Weights of a small masked image model.
Model: 2.7M parameters, 48-pixel images, encoder arch vit, encoder norm rmsnorm, encoder activation swiglu, encoder patch size [6, 6], encoder layers 8, encoder width 128, decoder width 128, decoder layers 2.
Rows from block 3 of the encoder of a small masked image model, named by matrix and row number. Rows with one number belong to one neuron. Each number is 500 + 50 x the weight over its row's rms, rounded and kept within 0 to 999. All counts start at 0. Numbers have three digits each.
After each neuron's rows are labels from the 100 images, of 14976, where the neuron reaches its largest size: "strongest on" is what is common among them. Only what is clearly more common there than usual is listed. The data: aerial photos of the United States (SatlasPretrain).
# gate: MLP gate (encoder.blocks.3.mlp.gate.weight, 512x128), inputs 0-42
# fc1: MLP up (encoder.blocks.3.mlp.fc1.weight, 512x128), inputs 0-42
# fc2: MLP down (encoder.blocks.3.mlp.fc2.weight, 128x512, transposed), outputs 0-42

gate.192:481529472608445444487481470453436487487517517451530543588530573432510564572480497487436485493463522556450423514580618498558446423
fc1.192:544430531466597474487458471572485581521419528520477479543539544547508533572519509505523472556579556597502524461453421491568551524
fc2.192:492442514487481530581492540465503455510396478581475467504590445534498475542528546479460528531533518564475448410497439468572416586
strongest on: building

gate.145:457553471544530534472425545583544548416551452643528500495506505548440542554497540363543453493524495540424483551501548487477502539
fc1.145:532488505501528544537495439535515510591429491522506516501530593555552540343424526449479509534529550470455472478486527587536454541
fc2.145:510460539548513485477509481486494520522429498470384355487541513608517478292464565531485518495608495437467538432528433486421428541
strongest on: building

gate.463:485441498513504483529430486403512533463539490513450523585531471535499429496429396533515535492512538475514545523479460449520423514
fc1.463:406522478499422438465487563394441481543541458563472395450505504571499400412521499540411612507470571501540450494479474414471463473
fc2.463:429520505555550430532576454489466512469590438559442488519510395532480535417499511536564490531536515479482456353512454574528497451
strongest on: building

gate.65:416461479474475560561487475538477450608502449472511486579353535519557530495376520416561489473462572665530447464476504451510557514
fc1.65:417592580464388411365509507484535518484568582442555549480533475579484569520537526585527468595431437529494503491546483457536498537
fc2.65:432543464494517466494596527513537531398527420508520488462490430562471440465438478537510480402529483515525386525537491471467545530
strongest on: crop field

gate.339:433536592558510625420516538454500482462472504503510465524489474544567463478544468444455573448409538466548468519570520451433415495
fc1.339:422468399424476463458498544463559465575543467528504465478432561517505565462542456443489495527479491535505521631537461518424526511
fc2.339:476532500513481513441538477502571566508448459507489514475431446478443513483568455509509541501475451461592495515490552482400476505
strongest on: building

gate.41:541485441459532430482603474556414470442514592518485462455533468553489545593508514520487511425512493497519498457601501483473473434
fc1.41:503444527571529544468530509507546447482530580515511510434489490444560543481433484511546528486501589485574546505624600499495527497
fc2.41:539468483563480436496523569565502553484537559454484434437499531486562513374413431449543479432572523568529471577621573482564565480
strongest on: building

gate.468:521479448575478445509582566570412534542430547477629549551510472528559500531519545467512446486363564414422433496536413534532530412
fc1.468:504475536492525573455535520480560404549440510472508562459490387507503496504476496492575434492476525497536474527440412441516469471
fc2.468:549422533498417514503522526461453457533523540552496507521516436388438545487489501585477574517528480504538459475466518484405447497
strongest on: building

gate.132:474632572459538537462429506486569562537497514445536408550499457554551398492613422419475493523548492416568477473552572528470461437
fc1.132:451498515549523450511399456464514326491547502425531517440471479409412530429459554425474606491494504540461524470442523524465494466
fc2.132:405354434555537499576627494494555553502568483521459573542467579471582563562432489604514440500472441539483420511470431459530578609
strongest on: building

gate.215:507521471420466459517541514559500583512479454484446487461415465478469446478544453496540596510497481561554548426451437458467414544
fc1.215:492521518588457444496476389614456511423433501460596415547423483437543545528438469586468523395507431549542537453488510481543497405
fc2.215:499550601468455522514527544526506540469480523482511527477499544489492573431551523467516539524464443538584562589438496498521503476
strongest on: building

gate.52:473489576486460467514423511463498525403526474469472417469512485461478568507541506427469559557521560487511456473549573502375473409
fc1.52:491462456484534523436512539511493445548392457540485520473488510538567495614521477578453446502518441471513593520501402447546578520
fc2.52:605568530484530510467528653511492556486429525520513562487495560484431463545359495483502443523466456412529590511567472480471500458
strongest on: building

gate.495:490430486503467417510541562524478328456572591483507518470573545522449481411446468452460591448526505476462447514494415419498571464
fc1.495:491464420434498519500527426378545556505466420480472602578550530494562609522521474589579492438548521468513566450601416457505423480
fc2.495:475436394475499531499501517457509586495560444495504521591524557469528538510456493586404498516517472453552491472513422458445462450
strongest on: building

gate.387:460473457520588534468531481419452551418523482532470491499538535529502449525482486509362544422538608406400519453474442542449504454
fc1.387:512472502562438531539571502505416458519493588425501499434491465553555586585521563574590552483460459517514389612543500469544453510
fc2.387:516517573481559516586436529539492490518511517465474486528469527432508478486586480541496387483504570508503604505521486489558464557
strongest on: building

gate.176:500517554497563516525442514523510559522502507480512541450562410484564504456563476483479528479463488578431519495478449461471481405
fc1.176:495465535615531517545488519502478492465493558460577489580430507481427504563527546479451525418504459542504501563504525426512481477
fc2.176:439436449474424502480471511478460615417515534571492540510548504479466437540507584464400516410506428525526505570490543447530495460
strongest on: crop field

gate.22:406456451518571519468417482538510526390547483486504568553476448540505428548572481426550489481546492598555475494497531443498472457
fc1.22:480493530439550533427522464527501426497503538502501574553592468500579529358519491540470487548496430470562458450502496553465467455
fc2.22:549407531529544457436425573493529570530474447485480431589503515475561373345474495524509499474571454476505509463523505477487425530
strongest on: building

gate.138:518503458548550567518477522543412439428543515587448579605445426484447486486459501459464517578450543402475389451383544546435463557
fc1.138:437445471595565472351440515419588425596560480423602557476559414535480497457513486572517534493484529502470542533537547537502546499
fc2.138:539444518545529433417439455383584524483523441521531475609503439479516527493508593614477522500427541453437592496503432558582513580
strongest on: building

gate.493:515474578565463501432467480527451548504560444481552446462560517566567421418443458464370492443487532436515527440489535503579475492
fc1.493:498479532467558490548608581425507511442478477541468594415504525423465531567545467453490538501503569517479476461527529502474450429
fc2.493:532508420550462530431473422524542421547528425557506493528531565524525457473505474569491590397461490490548465548589476489567511612
strongest on: building

gate.475:522549640485539566565420543386486512514524537471465535518407492515542408461517498500505468430375504467494480429444458405436515500
fc1.475:460537466486567573558525525425519449461468508487438548425501516405502426514572522553596526481541485591547513563518453513513508546
fc2.475:459540478496443460465500452532576533504425512489534417519457527490554489447520428446403483436457518525499423421532587540490437503
strongest on: building

gate.216:357530436581516607522492511507454427651473497446489503516472468482520550504475533474528489451534529637530460496537454434564502562
fc1.216:476463531463548622546574469464510578476477502510522492576523469569494527477559510489402543467468445410449554476477565496578468397
fc2.216:568395565558543487558509521441573427517454579579433544572534466513511536553449537489516474541509495526438488482474466546518443442
strongest on: crop field

gate.385:484509482518517609530524490526479473582482512414518478577374585449450598505494614512537566493522461625531470483456458408508456532
fc1.385:499480554555557509614465595456478529489415423511469480441535556505446486504430479478553540495508521543504522590471485594443504488
fc2.385:495509526484495557475492467410503482492490580512586580494466565508546467546602474524468519497535517521504483512476547500484452439
strongest on: crop field

gate.457:445455538466513488511449442525483486371469565501520423554401478503534537419521503562483558524493534605461488459498499487477557572
fc1.457:517553553478421476475527491496457567380498536534479474512568533469498488565554537548493493502573481502613450480463514553458495474
fc2.457:611570493491471518576521486482616465551431399567490598384555525513409489494533508446523480544460471381531449452590528436551545396
strongest on: crop field

gate.188:480466462592481493514532503500439442626498496438482543606468482457577495498398498504482523439533498484490434540498536471600495468
fc1.188:462458571517513484467445493497552556363521536531513517523384454549509510442516526492537511498482523500480475489524440474433434535
fc2.188:459528513419522466457531474539529483442556456514472393575511487544604516468474470542475446460451486498534515499546416574529527571
strongest on: crop field

gate.412:451462485578499514512508453432521515380534375561554505420568532498550507580604564496519452499490565563506530515518464489484543393
fc1.412:529458493491571538541530468433480498560481431530534503483522554503504453440535477520464419417531493440523555429555434527401498405
fc2.412:560540479449466544467486546411505399565484494493519565396441478556484482469524477510457566538527408495485514460494445499467521560
strongest on: building

gate.368:498537540428492468511468578541386531494539499489479529530507486438458482449557400480408493492462560430483562435461542524428473485
fc1.368:471422573461572464510506515557410481462587449432383502487443470512457508481576506494411459539527499471467506431512622544473594505
fc2.368:491515610456508445511509455523445510468500554519469533507432484493486464396495483521461502487455525406517491519498574472474533508
strongest on: building

gate.9:497450452543494553527449542480493458444529439540448515519587498507559609604469492451594490486444618572446499509563519457531565562
fc1.9:506443509510500528502560513480513531415497472550450523477526510447533513493491553525512536497477468437474524473570482464479499526
fc2.9:526478451547595486523554501506546506532490499416546536487483456424560494484439541549398520572556448494434454473502544527407571443
strongest on: building

gate.32:395478477533637457494500443498562583594468540541461485530489468494545436476463518500524512528506536479475500502490514504512554493
fc1.32:489515471444422496510579395504495503485525474476612405567414537532489531574573511444438461482499522507547410566568453474537566570
fc2.32:517465520450509591487543427516518505497522430439394483480505470473538562557471548501531490437503545586526551567434555461569445480
strongest on: building

gate.477:522452462494417490500449551484524460476535519650428494438419493518434445512496521522502638559531546422613550518530603457506548515
fc1.477:580443530541607504442546401515514492531505464467542465466476480490486448493494489455594434471564528629561468626515524411585412490
fc2.477:541578406455470499496542478449470520610531507605560490456421498533487546517572422504472451544468532539495585636549459459445510306
strongest on: building

gate.155:481510498476434462489480485451371481525473524446410450625541461463517541388465525494530471565441598476497571585466547526539472500
fc1.155:528469453456512430409515514549571469520457466499593518475519525532461511523574572430427412575545498513583482519505557477413479500
fc2.155:500486514494476537576453494586517602495524556492510476527585473468445526441544541365511442481450592481440486458485603526434475498
strongest on: building

gate.240:492431550487501527523519409471550471495444433494523530455486416579503470508462460504482532460449548521465659523458416513478445450
fc1.240:393533563527492484462468528483511476593601509419419548481468609480547485533417549559494398465450470490527453477502604530619550500
fc2.240:478454473482465496466492476448519534561589579498449517515448550369509475504516588515487542397515495550510517472485502532456525432
strongest on: river

gate.466:428510580466468567544484432456466431458541468510542559578457481433535463498506483593587554467511475489496530513487444532490455486
fc1.466:511416525579472487583491374491501487451538448574473460576546536445407514480459416522532496485507481527530421468561483413503417504
fc2.466:583533574533503505472521554376509475557529502550515517490576528502466468518474498614438473595547562444499480506515465472505480394
strongest on: building

gate.447:521501532522466542486523524577363510521552535502488507530607574521485527451549541422516489439584491526567552454435534469490415513
fc1.447:533552538569403523542486538573462553498491613522498454575591432533556515504531509508546460514524476466546507569413473452457424539
fc2.447:556538539548425574466463467576507434514570386591445416578472608414514532423557535515431511523580485471554491488531557510527454523
strongest on: building

gate.383:475493522572465463356506546500421434462596517511477419531566446514448489531515500555526432506527540525478558447514492477550478481
fc1.383:544499568547467519465593587575449427577389480485503548558542489553533497520541478605459482539479559453525532492493520463509440471
fc2.383:557432557526431509432525426473531440521482470532530394535606493547543500448488502577465491516476547488483483541572490541484451482
strongest on: building

gate.502:464536621517463575515480564512455507537553577481506572521481523492557417466467358527574535493455505434524468532505461574474506495
fc1.502:547509463470488398448514512496504474490491536433484604487512385494534561505492634511456403515525464412437513485465542435467549498
fc2.502:481531473499432427460491531470489439465492492509499571533457480494459456489566504441554500456545504537429452533579495504510489599
strongest on: building

gate.416:461568453471464606547493416566563410600452475471514474535440549496407501560511501543558540545533518672537555509508510503529504447
fc1.416:441490538456377509523550452627535447529476474424476428469475482441510413532517519473491523521560530528534512510498456489492538469
fc2.416:464442478450568497459467498556529447491494512498616473500500537383493532537432594414462503479515486505423507456470500469568419396
strongest on: crop field

gate.443:470532523529452527440498625428437536531582511511532579621522580506479552468522520539484488465637468541460651509512506566559449489
fc1.443:469487555501481511456564578591459481462470601490476539504552498630586522521455520467523498525485491465371504555474399494522527526
fc2.443:497479450450525506446514476445483507531587489489444453548429608492478501468550477559475556491583464506508501513620470567574523545
strongest on: building

gate.149:460554456456519558543520577403405461455427535435480620454408524430457394455512526483495551404519558465474498509517467425342549560
fc1.149:478489405453539518406476571538461441587591486578490435482533575445577612567552547521581402601512546516503492510480570472580569411
fc2.149:384444516449530473483535584446471503484466464498506635472397432430469569500544489501518517450589516487531512474451561517469499544
strongest on: building

gate.143:406519544500483551486498470593427488624502493484450547600498532508447473571450512462454556477496516512511576499480462479511448592
fc1.143:432485572540640437453584498420498522523437516462521550526510459559476519412420504573494468471430461511561525482453471506420464501
fc2.143:523477515454536443486633463512557529393548401443455519486527476537582525484625546543446553453547461496588563521488544537571538583
strongest on: building

gate.346:435439439500512501572464449410475492483534538623434440476536445534523540538581490489538517460566577439507471418470459404388526390
fc1.346:580508504546521482472571518481523507487502448610567535483518497550554501502519470577510538458548447519503443410449551470528529485
fc2.346:480521552540473576616487466445534417539460392583526455499508465473550556511564506538551434405456542561518570424440610482396518419
strongest on: building

gate.204:407544538511486563559467554565477520369562537569538460503497477499468481499616518477551495457522496584607504435540441439546531426
fc1.204:446538646534506565431508458507605403475553448482617529506514450519518590449522506477499447473560453512577536502462531525552497506
fc2.204:542526397463540411546526520571486483456535500498506562585463449568542552505487427488559598578441426575452553535416507537524485507
strongest on: crop field

gate.178:519449452455462556551443481502511418567501488440541433513357543530504628502555526409464534505480494632475541448480466513492492425
fc1.178:503470516524447502503590526450469460516448531565443513505543418453503353499381540474538507478591517544498541583515409445420507532
fc2.178:579420500375631578476461498523536518548505539447575469514586517488480586510625506510450538493492487503534549517467533477467374472
strongest on: crop field

gate.357:483462455558529501507467564492463420554467470398550410577537476475491536479500549516443450547512554435535467507583392544554514507
fc1.357:542634512461426498441494410418530487531513478571469411443469487487531410469487456521507534500517446584431587497481526512489471501
fc2.357:543394470480552509461517530567492475489429420455477630538512465513516559511457526496461460474484535536505484532527445486573508472
strongest on: crop field

gate.480:455461555580537517587560495489486530547577535417461448482461497569480528487533484499474522452510580524519550485551554476522385503
fc1.480:492556487607544499523520545532501557523503537527444412508549456507523487518524589529482501388439532575530584468579428472519570511
fc2.480:538457420431417497527458531535504483469539578525535454485605551449510512530532468466528467517519475622477470497490521437448466510
strongest on: building

gate.496:476426560460524532529486493523380462488541518434488516482466434592515503429510446464473524491491529401516560392481478470467424512
fc1.496:489577560612487453476479579541501523530553579522547449487523534531590475522511491517449537529644572467488574515419475452573515504
fc2.496:494527492449387475510491533584459601439533506469531487601459494451420492445457502450536470550457474535571533434452581472443506457
strongest on: building

gate.84:458479553520471435545567459455554535534477551444474481484503509597482478436531421500555459502597538474434478452528441541458439576
fc1.84:558524452420554498478454552470514532428416439551458508499500485465515516547488560470496562431452405542472563520502423456475568458
fc2.84:485527458394520533495494515478541440482359550560577520558554508498495460568528546486474472528525447583418396530538437505428505547
strongest on: building

gate.370:585555486480541554566503518553486492548411500536478398544385485512455509497497494402540563498471529532622509503465540482446433502
fc1.370:393540563541417506371555527511539578505471548524546474471526458557466430431431498482462465495522488382412491521587425489606453476
fc2.370:527462511447551595559534390452470434529435488547454553494510525539506540448403578481460483491475648537518549482493457534468516552
strongest on: crop field

gate.114:479485504480613493433543563508445570434522521520510629483453485429475504520572579539537496557545504543403575425416555525488455375
fc1.114:497430486472527537494498525457501424491527603493446560485508436484505494531436523464457556502605564540505516541476530491542534495
fc2.114:374421467510608459508508568434572502526446528417455553409507437438440512483513515518487595454606577514452493526542513608468582486
strongest on: building

gate.242:502514483491522454478358519549467556514568479565553517473585533484586487476447425506491486533461558451520525526524527598558479489
fc1.242:453440491519576447450555499507465483418530403540423495508436544457523481511479575495523492590560471408454468471401563477516523479
fc2.242:538397536434507498420526555399428474504549486443484471547435480518614518537490502534463447545466556477535471529416522459408503459
strongest on: building

gate.237:473489559473514579518483452477517488442535540511574492503432461533481565455570580554525525508485497511419517473488539484434532615
fc1.237:539594599493607573572466452517511551478535457559497440515507532525488541415547491484535441523478536543463487429539446534478596520
fc2.237:518466541483527557515405499472479489411533462449488419409447486546531556495433489439555469564452542492485550550461371408492478436
strongest on: crop field

gate.49:519415565518394434516474504473478475481553477594515449538481578460478465429399520517555476492438417477480489455537500562446464390
fc1.49:552560461581625533504483550481521495489558492444432539496577643521582507505485514467520365539493483474430550509524541510456521399
fc2.49:494462473540576521466446502525508461515505552354486567541510434554446508490592534549516420530463545433437499487459492402518559554
strongest on: building