A small masked image model, trained from scratch: encoder activation swiglu, 8.6 epochs.
Rows from block 2 of the encoder, named by matrix and row number. Rows with one number belong to one neuron. Each number is 128 + 32 x the weight over its row's rms, rounded and kept within 0 to 255. All counts start at 0. Numbers have three digits each. After the name is the row's rms in percent of the matrix's.
# gate: MLP gate (encoder.blocks.2.mlp.gate.weight, 512x128), inputs 64-127
# fc1: MLP up (encoder.blocks.2.mlp.fc1.weight, 512x128), inputs 64-127
# fc2: MLP down (encoder.blocks.2.mlp.fc2.weight, 128x512, transposed), outputs 64-127
gate.155 100:132250152123147130153119122102164137186125130112143122119158124122177123161125151151138165091118117166112120089147136128167068145144105112171219125134100091091116108082138101151167123134127096
gate.156 076:070122105149101101117144130095131049117110155162123121087129143113141104121166054174105110119134079174161108135070067093152114111100131143127151124095130137138148102158157102109109130156205081
gate.157 094:155142139103165049090112158086152071118124112123132142152122182147106090108180113139171148114126105162136120119127143137106112086169088132128150082104165114193157089049150178096154173128122194
gate.158 109:127126133177152110139150135090113129126137118169108155128135142096146093149129125109112100116122158075138053093089104047113104181139170170152107096238112123157141144147124183127148157110141122
gate.159 091:138141074078096144179073137139164146122127111140114077178094142141087102105076141114177177128115073116132156180129163141128122156125144210105141167157068156091175063132147120176157171138150055
gate.160 094:163162080140109131163158096122135121168143122125179103131158147150089169101161125102053121114096130126118167153068156096123100123109105094126113149154129160089131179210116127132118159111136097
gate.161 109:095118063116097128143088110134147110116135031146123136130134119123147161090126126095124099138157066116113100147126121142198141114130096123137140106105108123123110150119108092123112161099110051
gate.162 123:111143107173157143127104169132176193133134156128106116069107113111130125196124104108089140111172139132082118144082138115137135101133062129056123100119159106195099127082185120110146124123120138
gate.163 100:142111128094117121150137196173128143130152125102140203137087158178069143131125140090140137120119189061107064120182160141086141097149177148144136152100174116117095178140148101067135104159127147
gate.164 107:082159116141130110119109115176133134189163153100087169098096132148079111091111069155149112069122123135173165110118102155169085110126185115206086088183167132173094087127121091135143114142193125
gate.165 089:162156135172174112145098162078098162090147106098185155138139070135135098141137154150147120132159149117111080086086145152144063109114179145166120157078105151095085069162158099132131112158163155
gate.166 102:120138128175130075135133138114100077101167104154079131148161094118143109129154195120175125181105105075120086100096116088114148133142135166116130087173170144142159123139121112174109110111174140
gate.167 128:146129107087127132106109081063134124121208120152207132152098104105074124085189111101113103125124116125179068146164158121121136106142125125169165085145154109110070108168148136143097177180118124
gate.168 093:081146081087080131140100104174126097110096103166119092103104064151164088123108069127130169116103128094163129109122129151153148111164117147130223137159104120103102069115197083152126100127128109
gate.169 111:118198108131147142151122159132091093088133133120127141077072142103178136107146107100150148142142138145102126103166149140109105095108133154187118124104151167080143100063155095075095022112128109
gate.170 107:112184131147165110134141149150116144072182122120181101121098164130155097142098102206035125171114134148126165139134131151190123122104120116143081141167173182130160104154210156133140092176136110
gate.171 104:159182107142102129084175106161158153170211118112136134101119055119195149158137145085164175118103150184093154078101102147074135185128074182159130128080129127066132104124140083152126179085082124
gate.172 101:135110154121165136150102124140141074144065146143114123142106165179093056123105146129187119092160102176154107106099079124163084150121104114171118089121134105109154122160156057094154074138148124
gate.173 095:157186098092114131137073123062095096140157158169129129104122083160122146127097100110151138159107135088093093120159157138115159147148132193174152146164099125049132095180157093139056087133130113
gate.174 076:099151135116135132159103126113123120109150140181094162125065154141119084100163148146068099092064095136165072207136108100139086111106163159194151131108114121135123116133102116143168123080140113
gate.175 100:114123117131170138140132121216118137172172134147176137171067118105131133109080127124099116109111087086160142135137102174199118127097148164151060156185138144210123058106123115168077113123168104
gate.176 120:139145189063111109129126151125103144141108139064210122147142149123144137147132123128166085119124150164106190136203111156127134088148117086135146123095194144092107064148109096151064150166100095
gate.177 097:128122133143136143133116141141202133144174128133172058144091086138148182111154095079081121182123163118075121112081164185162124120155176155120079182164101151157130146114148123189113131109146124
gate.178 102:156110103090117116107117130123133112109144100133105152052149100101107210145157107159136157090132103118145174127171137117066144148134125087160158130122156101113133135134188117098117168127102096
gate.179 098:117190068201142094161164081132091151146177122123096198108092090152098095127086113109145154150087123166080103154183095104171145145122083092140151133102108149138144133081130136162130174116154121
gate.180 103:141157141132116132133113124126142149126118090215164133080055146120140071136128129123157177130162134116140091074124141140102062120136079131122179051116159123137190133184132097152180115089106156
gate.181 091:142148131105154100148087120076164163179155163105086153090121165149025134089130131172144101095128110140158121146155153098163148141092154091197114135169158114097139151110127101155148151143183122
gate.182 103:107185130132088098124133071136130131168156131190076182101110133103152060112060159147117175144155129134077112107139176131161063168134156134192147119117154116111144106113073100169129161084104127
gate.183 124:136134129121113091107156128136133103181239139165156131120151135094156106154115135143128131122153103132148195085101116148078085135101107179147167122106133147148152107195105096091127138141094183
gate.184 082:130121149132127182080099132157159177175148140100160172053146114106098137101145050109133110107143169133171156067119095150184133162095128142096127162153102167178119133149095116158100109098112172
gate.185 096:063136157132172088103126180103167083169145122205170105114116129195131107118111165173152161151169088139161142081153084123081120153178193143145084076090129117145146093126116108187140119122098145
fc1.155 103:155107122162106134100135115117123152174102161130130130102111127117128121148143122212122161140133119129189120108170173082203097199127158113163150103149082121177081052070093184104125155075084167
fc1.156 094:092171138122074126121142167163125167083126122066153051160155135139113085136119106180120175105159167135078114078147064130099115104048126128185138072128131112134091058117103147117185125093148100
fc1.157 104:132133143119131161068112113105158142149132144161142113084173064081138124177079157146125125133146079160110043124109100141195109114103096066123107197148101077142159150181094206116107129158093158
fc1.158 095:116144158138139144119124095066154140135118175141190107123136178164142100081114097140101102150106131129127152118135120105166086198110109163117126111146142143058128126151088170170120125120132135
fc1.159 089:107127135112192166137152165067184109096164121160098131137141116094107181100137148179106112141211131151137113104113090149137100141092126149197164160125136122140133132109157173124125124137158102
fc1.160 084:141107124156075144139135107130138127125130188085125137162083160151141158115157188146158148172118169080089155145108152198147125107107185143156125096067088107169197132144164131193116139143159152
fc1.161 096:083170130164151113123185066116128134159057096085114116087177140076077147076089126100153078103170092151052115107171144124180145101116037116145147139098168079083078194194131104095083133167098092
fc1.162 114:137129130166132162111127169109168129081074166123142102144130148181145148143114050163158168102122096192028150141152147141158073157099125141089107106170128130174131149094106105096124143060141121
fc1.163 095:167184171127123190107143134085123092112079136162081134131089087138100114156153101145154186151124157086179078144137126143120106198107170090134129119130201077110129125121137106116191129125125125
fc1.164 109:111150059124150092144148113094147090104118115170156113129115125086198184133132118091104159120156125184121156116166133177147142130149145083078141133178077170188149093140089146155112098118161176
fc1.165 087:103160138148150127113130128099058130132107130099108137086099079126133132089133125148058126074081157134157098143115090130113160172129078109113101117109144156117116155166096052081119088116100124
fc1.166 094:131109185109106178151130122115152117097141059128232093107117122204149133108124055167092119086110109151106170185116149173143064032127136158100154097137082154151123159124144110091128114098110107
fc1.167 109:175128145139112102100105163133167145139170195103167158143121130159107108205139167103160169155159134089111160125155097121120117104144102161107171102084156098108097142086127169128116144130108136
fc1.168 087:140154073094117120190103162131160126059126133095140174153142124186161060132135094069155121101148148119135109101135123201142206145144176114094179120128144124112130075097164149120151162154095131
fc1.169 120:119121144143092159043093108085120142077136116134114150108136115106171132141118115100184154120132089167126115138195175135158108094187162157109144134101071099096141079193099129102159198147144155
fc1.170 107:169116122140092065163132133123132128135150120175122147097121141130135147136133104149172113160115119157106123081044192144119136124138165085093149112180104125185186156211122163190127133167110042
fc1.171 087:171099131162097102098102141172118158155158123078183162087082096112138181137100154105112178092135101152137143114119150174160093191167128169130091172137128135109134093109149106125130135105093162
fc1.172 099:112173157135191090112115080136161121128062131144080128095141174104103059131094129168189101083191087116126113149126124172188101163133087122148101125147129105143086163151145093100134101143208099
fc1.173 084:150108075110122174103156137164131153114188109147123125102163169102111069091088094068092096097136145076140137103104161201100171138192134139170128155121069119085143113125148177120145126149089157
fc1.174 089:148082099148129133126101104150211139119161161109139114091132134117133089164186162152095132142094080138129122128112142087102075113115145121142035187099165129092181101157116084146134108171055129
fc1.175 091:111070121166200147117128128071210112106172180176160137099145124114131104113164104107150134140162089175128102126142124181173160153131167140089131200167104170174101150102127122194123122136117138
fc1.176 116:097097050107147118107118125090117126129093164143077126187129096109124090108095130101092136130145132045077097133111160174144137133085055134143092167130126150140097175124160142150095127128126174
fc1.177 098:134099097153170159122147105120111135187136145159180094170146120163188157132128099099132108135156125141061146124077164160151062112115200104147167161107128103130123097181179155218135137176110137
fc1.178 106:136115134074159122119103145150107141038184138138105188097156088110104137124113131168086145127128124157146126138141167136109166147139093102109149088134120108130083136129171071089173155077091148
fc1.179 115:192109127135114042127165149124082127164077108144198100080162163063060069127119133118169161123127116148131124126138099147166131091163106077090109115148096120170160116103130159128108165160116137
fc1.180 107:132133133131114121170183156108162114106110086131169163139143119175161140084123119141085161147074174126134138054101173138086127112101110142095107127116162161158094163191201137055209135137134147
fc1.181 098:045143102106127147194193118070074095133116094156166096142125123105200182150119109133085141077137175111151108190148086149101107117131142131135146146130074121113140091156131112166103098147095173
fc1.182 103:074163118111133128133140184136112131092176156153091156180167089186077144174146099123135149147123128142172113149076071136124170076116133165089159150120120188102129170137142160132171069185152094
fc1.183 119:145124140135119070051156133120125115131220146144157141113114141101099117111079100201117142145168071158159212129140099187111102117176086148121135138106120131137125123186153094089131102089087168
fc1.184 083:086132128141070162179150102155098123119104100097185161084169090173104130131143080068121150097130150075098088172127156146148164084104157085131120184126058124091139161078172198149141103196093163
fc1.185 101:115101104124135068102145084137094130171137132133118078136099123172062128076116097180106080149191079145145103126143124167113133118166096164144027093119097124097128162138136106111133144166115192
fc2.155 105:150043091101099105128115167132087101152148184136125129067104179111138192118149120198105094173116131124167148167076123154156179087118165141130113055160106178198099111101106190140114191126127151
fc2.156 089:100153100106135107126124124055143169087125128163111169139116122133165151194108143059145162137143143131060145114078102136155093175072148147141074114107097104061104108104102141120187099106134122
fc2.157 096:178134071088134078148090119163134161186146127136126201186110101078071092133092155152177150162145127178144139154166129115169086087157116123125154160116142102108148137097149138140145122094105086
fc2.158 092:149136145157100170099128111069122133151052162195096151141122119119088085135108155148186105102174110145162117166157150089119087107113113140147128108141164160144096120147183134105141146084111149
fc2.159 087:082148122104124162165106087181087093166120159151104157104102133130121103145127152108146141117167137164180166112153182171140120189131132193080169156107168173101201077143088151135127142114180119
fc2.160 090:140131137105147116092167123076198107098183117166126144146133187119162136187088126143112131177152086148176076145216107097190171084176169145138126178120087096076080075168103144086086131130185153
fc2.161 098:165096203123191111125175093134135144134155144111115100108129149163142084114101152141171091156113115160085141154136099136109138140127111098151073136121118160148159144081179122096122101144181086
fc2.162 106:078181137047126090132088093035116074070175110113205070144129086101077138148108127077178104143137171103146126096149179150111099116150148097190152109173074127104097120153150119121097135130165103
fc2.163 110:120084176174156145085136104122103102079162134061159162145157113189093137099151086133153105195077128083192094203151137140091174111069121174142137139160120117116173177147113129095115135110173181
fc2.164 112:125131105121123094161147086089084103137199156160134141138073154115098101107146092128161097119155112108146174165131129175166141100125143097154114155177122122118147080132122082147125130090173118
fc2.165 094:121107078163099093127163152108130147145162157066154092123106107117132199184136087160179092104123115142146109072139118083108131128082097099158145134168120110135125133157147128119110112117182099
fc2.166 087:153127162188135096094137145085075084107153112154103137137127123113115157163105141170110136134116048109155162163113196095142156143092158154093132147190163151156174107146050142131144127170128126
fc2.167 095:122113106078108122126141057073112108103229110103200136127104104114090141110153133138134118172150138149174149106191143109072126089171137094178162094135132117106115098163122134121155190079154106
fc2.168 087:144123159154139100123091133142147123120086117115166089115067106140131155144142161122145125106125199134087094119060073115132139095156100081125077152118054108106102123178115126127152129139124116
fc2.169 120:149143126150121111160151098145141135189100133134159110176127086153071108122133127126090061149160171058147164130081148139080152125081133040138156100130163115152095122063149143147097066142113078
fc2.170 094:082084089112158170105153116159147177122122121128113163087110137132089165096075137112102198155136136122127167181149164106115178081187095110076145114087100135177110204107120125078125108137115157
fc2.171 102:104119062140150090126173122125108076170077176111155132114096126137118135103134113226104097099133157131154114151088125104100104139118147135079085142156154099212139111128103147100170176175141160
fc2.172 094:136105103115107133124170157130139128100093072140129135125212112114142171145110158155079107201121108155149096117139168104089105096167141144092150101083099121137122101101111152184119173103098140
fc2.173 097:143111149102107134104147107095150154125136144107146088121132122112084097158187128093163097108121125143141180143216169127138129116157119092164140122059134129061125092098150124128120116147103122
fc2.174 086:160066200108079203101089177139157063142160110115144096142091144083090116146211150150149138168164121098148172085144139175111090100150146138123149118098113121091124122150137089209118151140147101
fc2.175 105:156113132130156109138106073149120134111096139135171147106100132112139121150189099116177105132205142136115171178096204157159107116094087131124190146142163176130145102132101146084148185094181146
fc2.176 100:105131097123086135121108133124125111155130101130091089131095151104108092134169127153104101148101122088146177047135165150107136154203114114175153163108113091191159119165136125138197158148121056
fc2.177 106:136133128136163137091131090160122124135104087133117108121158121153147105140120121119133072131119117102169172202159156151111126142127133156137135159112170135124101137116126100161113136153106103
fc2.178 105:171148151115138106117227095164114145092115137164110103133127122130168094086071129133132105163107091193038140153079152099158119131147123137105095122099153155143159108121070055106149105153127159
fc2.179 099:064170178099112122138045167135125100132129063096149125168128152130159166104136101172077125107132138089134150073079096086163150113154130092116147195129122098136078095164132147110144167141124148
fc2.180 101:119078152194139160148145124145100146075145132109104172177156142169101164101171094139182095154069114126181147123112077121109152094105093140131149157108098102095072154131148133107145154131186116
fc2.181 092:104125105124141156159146084118131116132100113135144130127132166127121104155157144158178163081155110106150164148163123150116086159135134109146149189210115095119103140123093142106082131163144161
fc2.182 106:128190110136131156115116118135100165112153100128120149095114121205108137143088133079170159124143100142098139126107103107060119148117093122116125147129102132111155122178187064106138114140172084
fc2.183 106:093132095098153118068145128155096096108078150121053108138101140165114144080080142179090158124166080133136131116110146092119162161161093153082105136117158133155089126111145131060096105189087124
fc2.184 082:150128100149104086113147163118194208089124103111097104118107130111140129106103149183138120114128174125112094157120100146144147142131156146125176166143096109070120111182152132115151140099157109
fc2.185 102:094086125117181176152113092132071119065081127097125141157099116166104161122126101147159068134069122077080153134118102118173144118172115113108125143118132129146091130084142118144174139146156156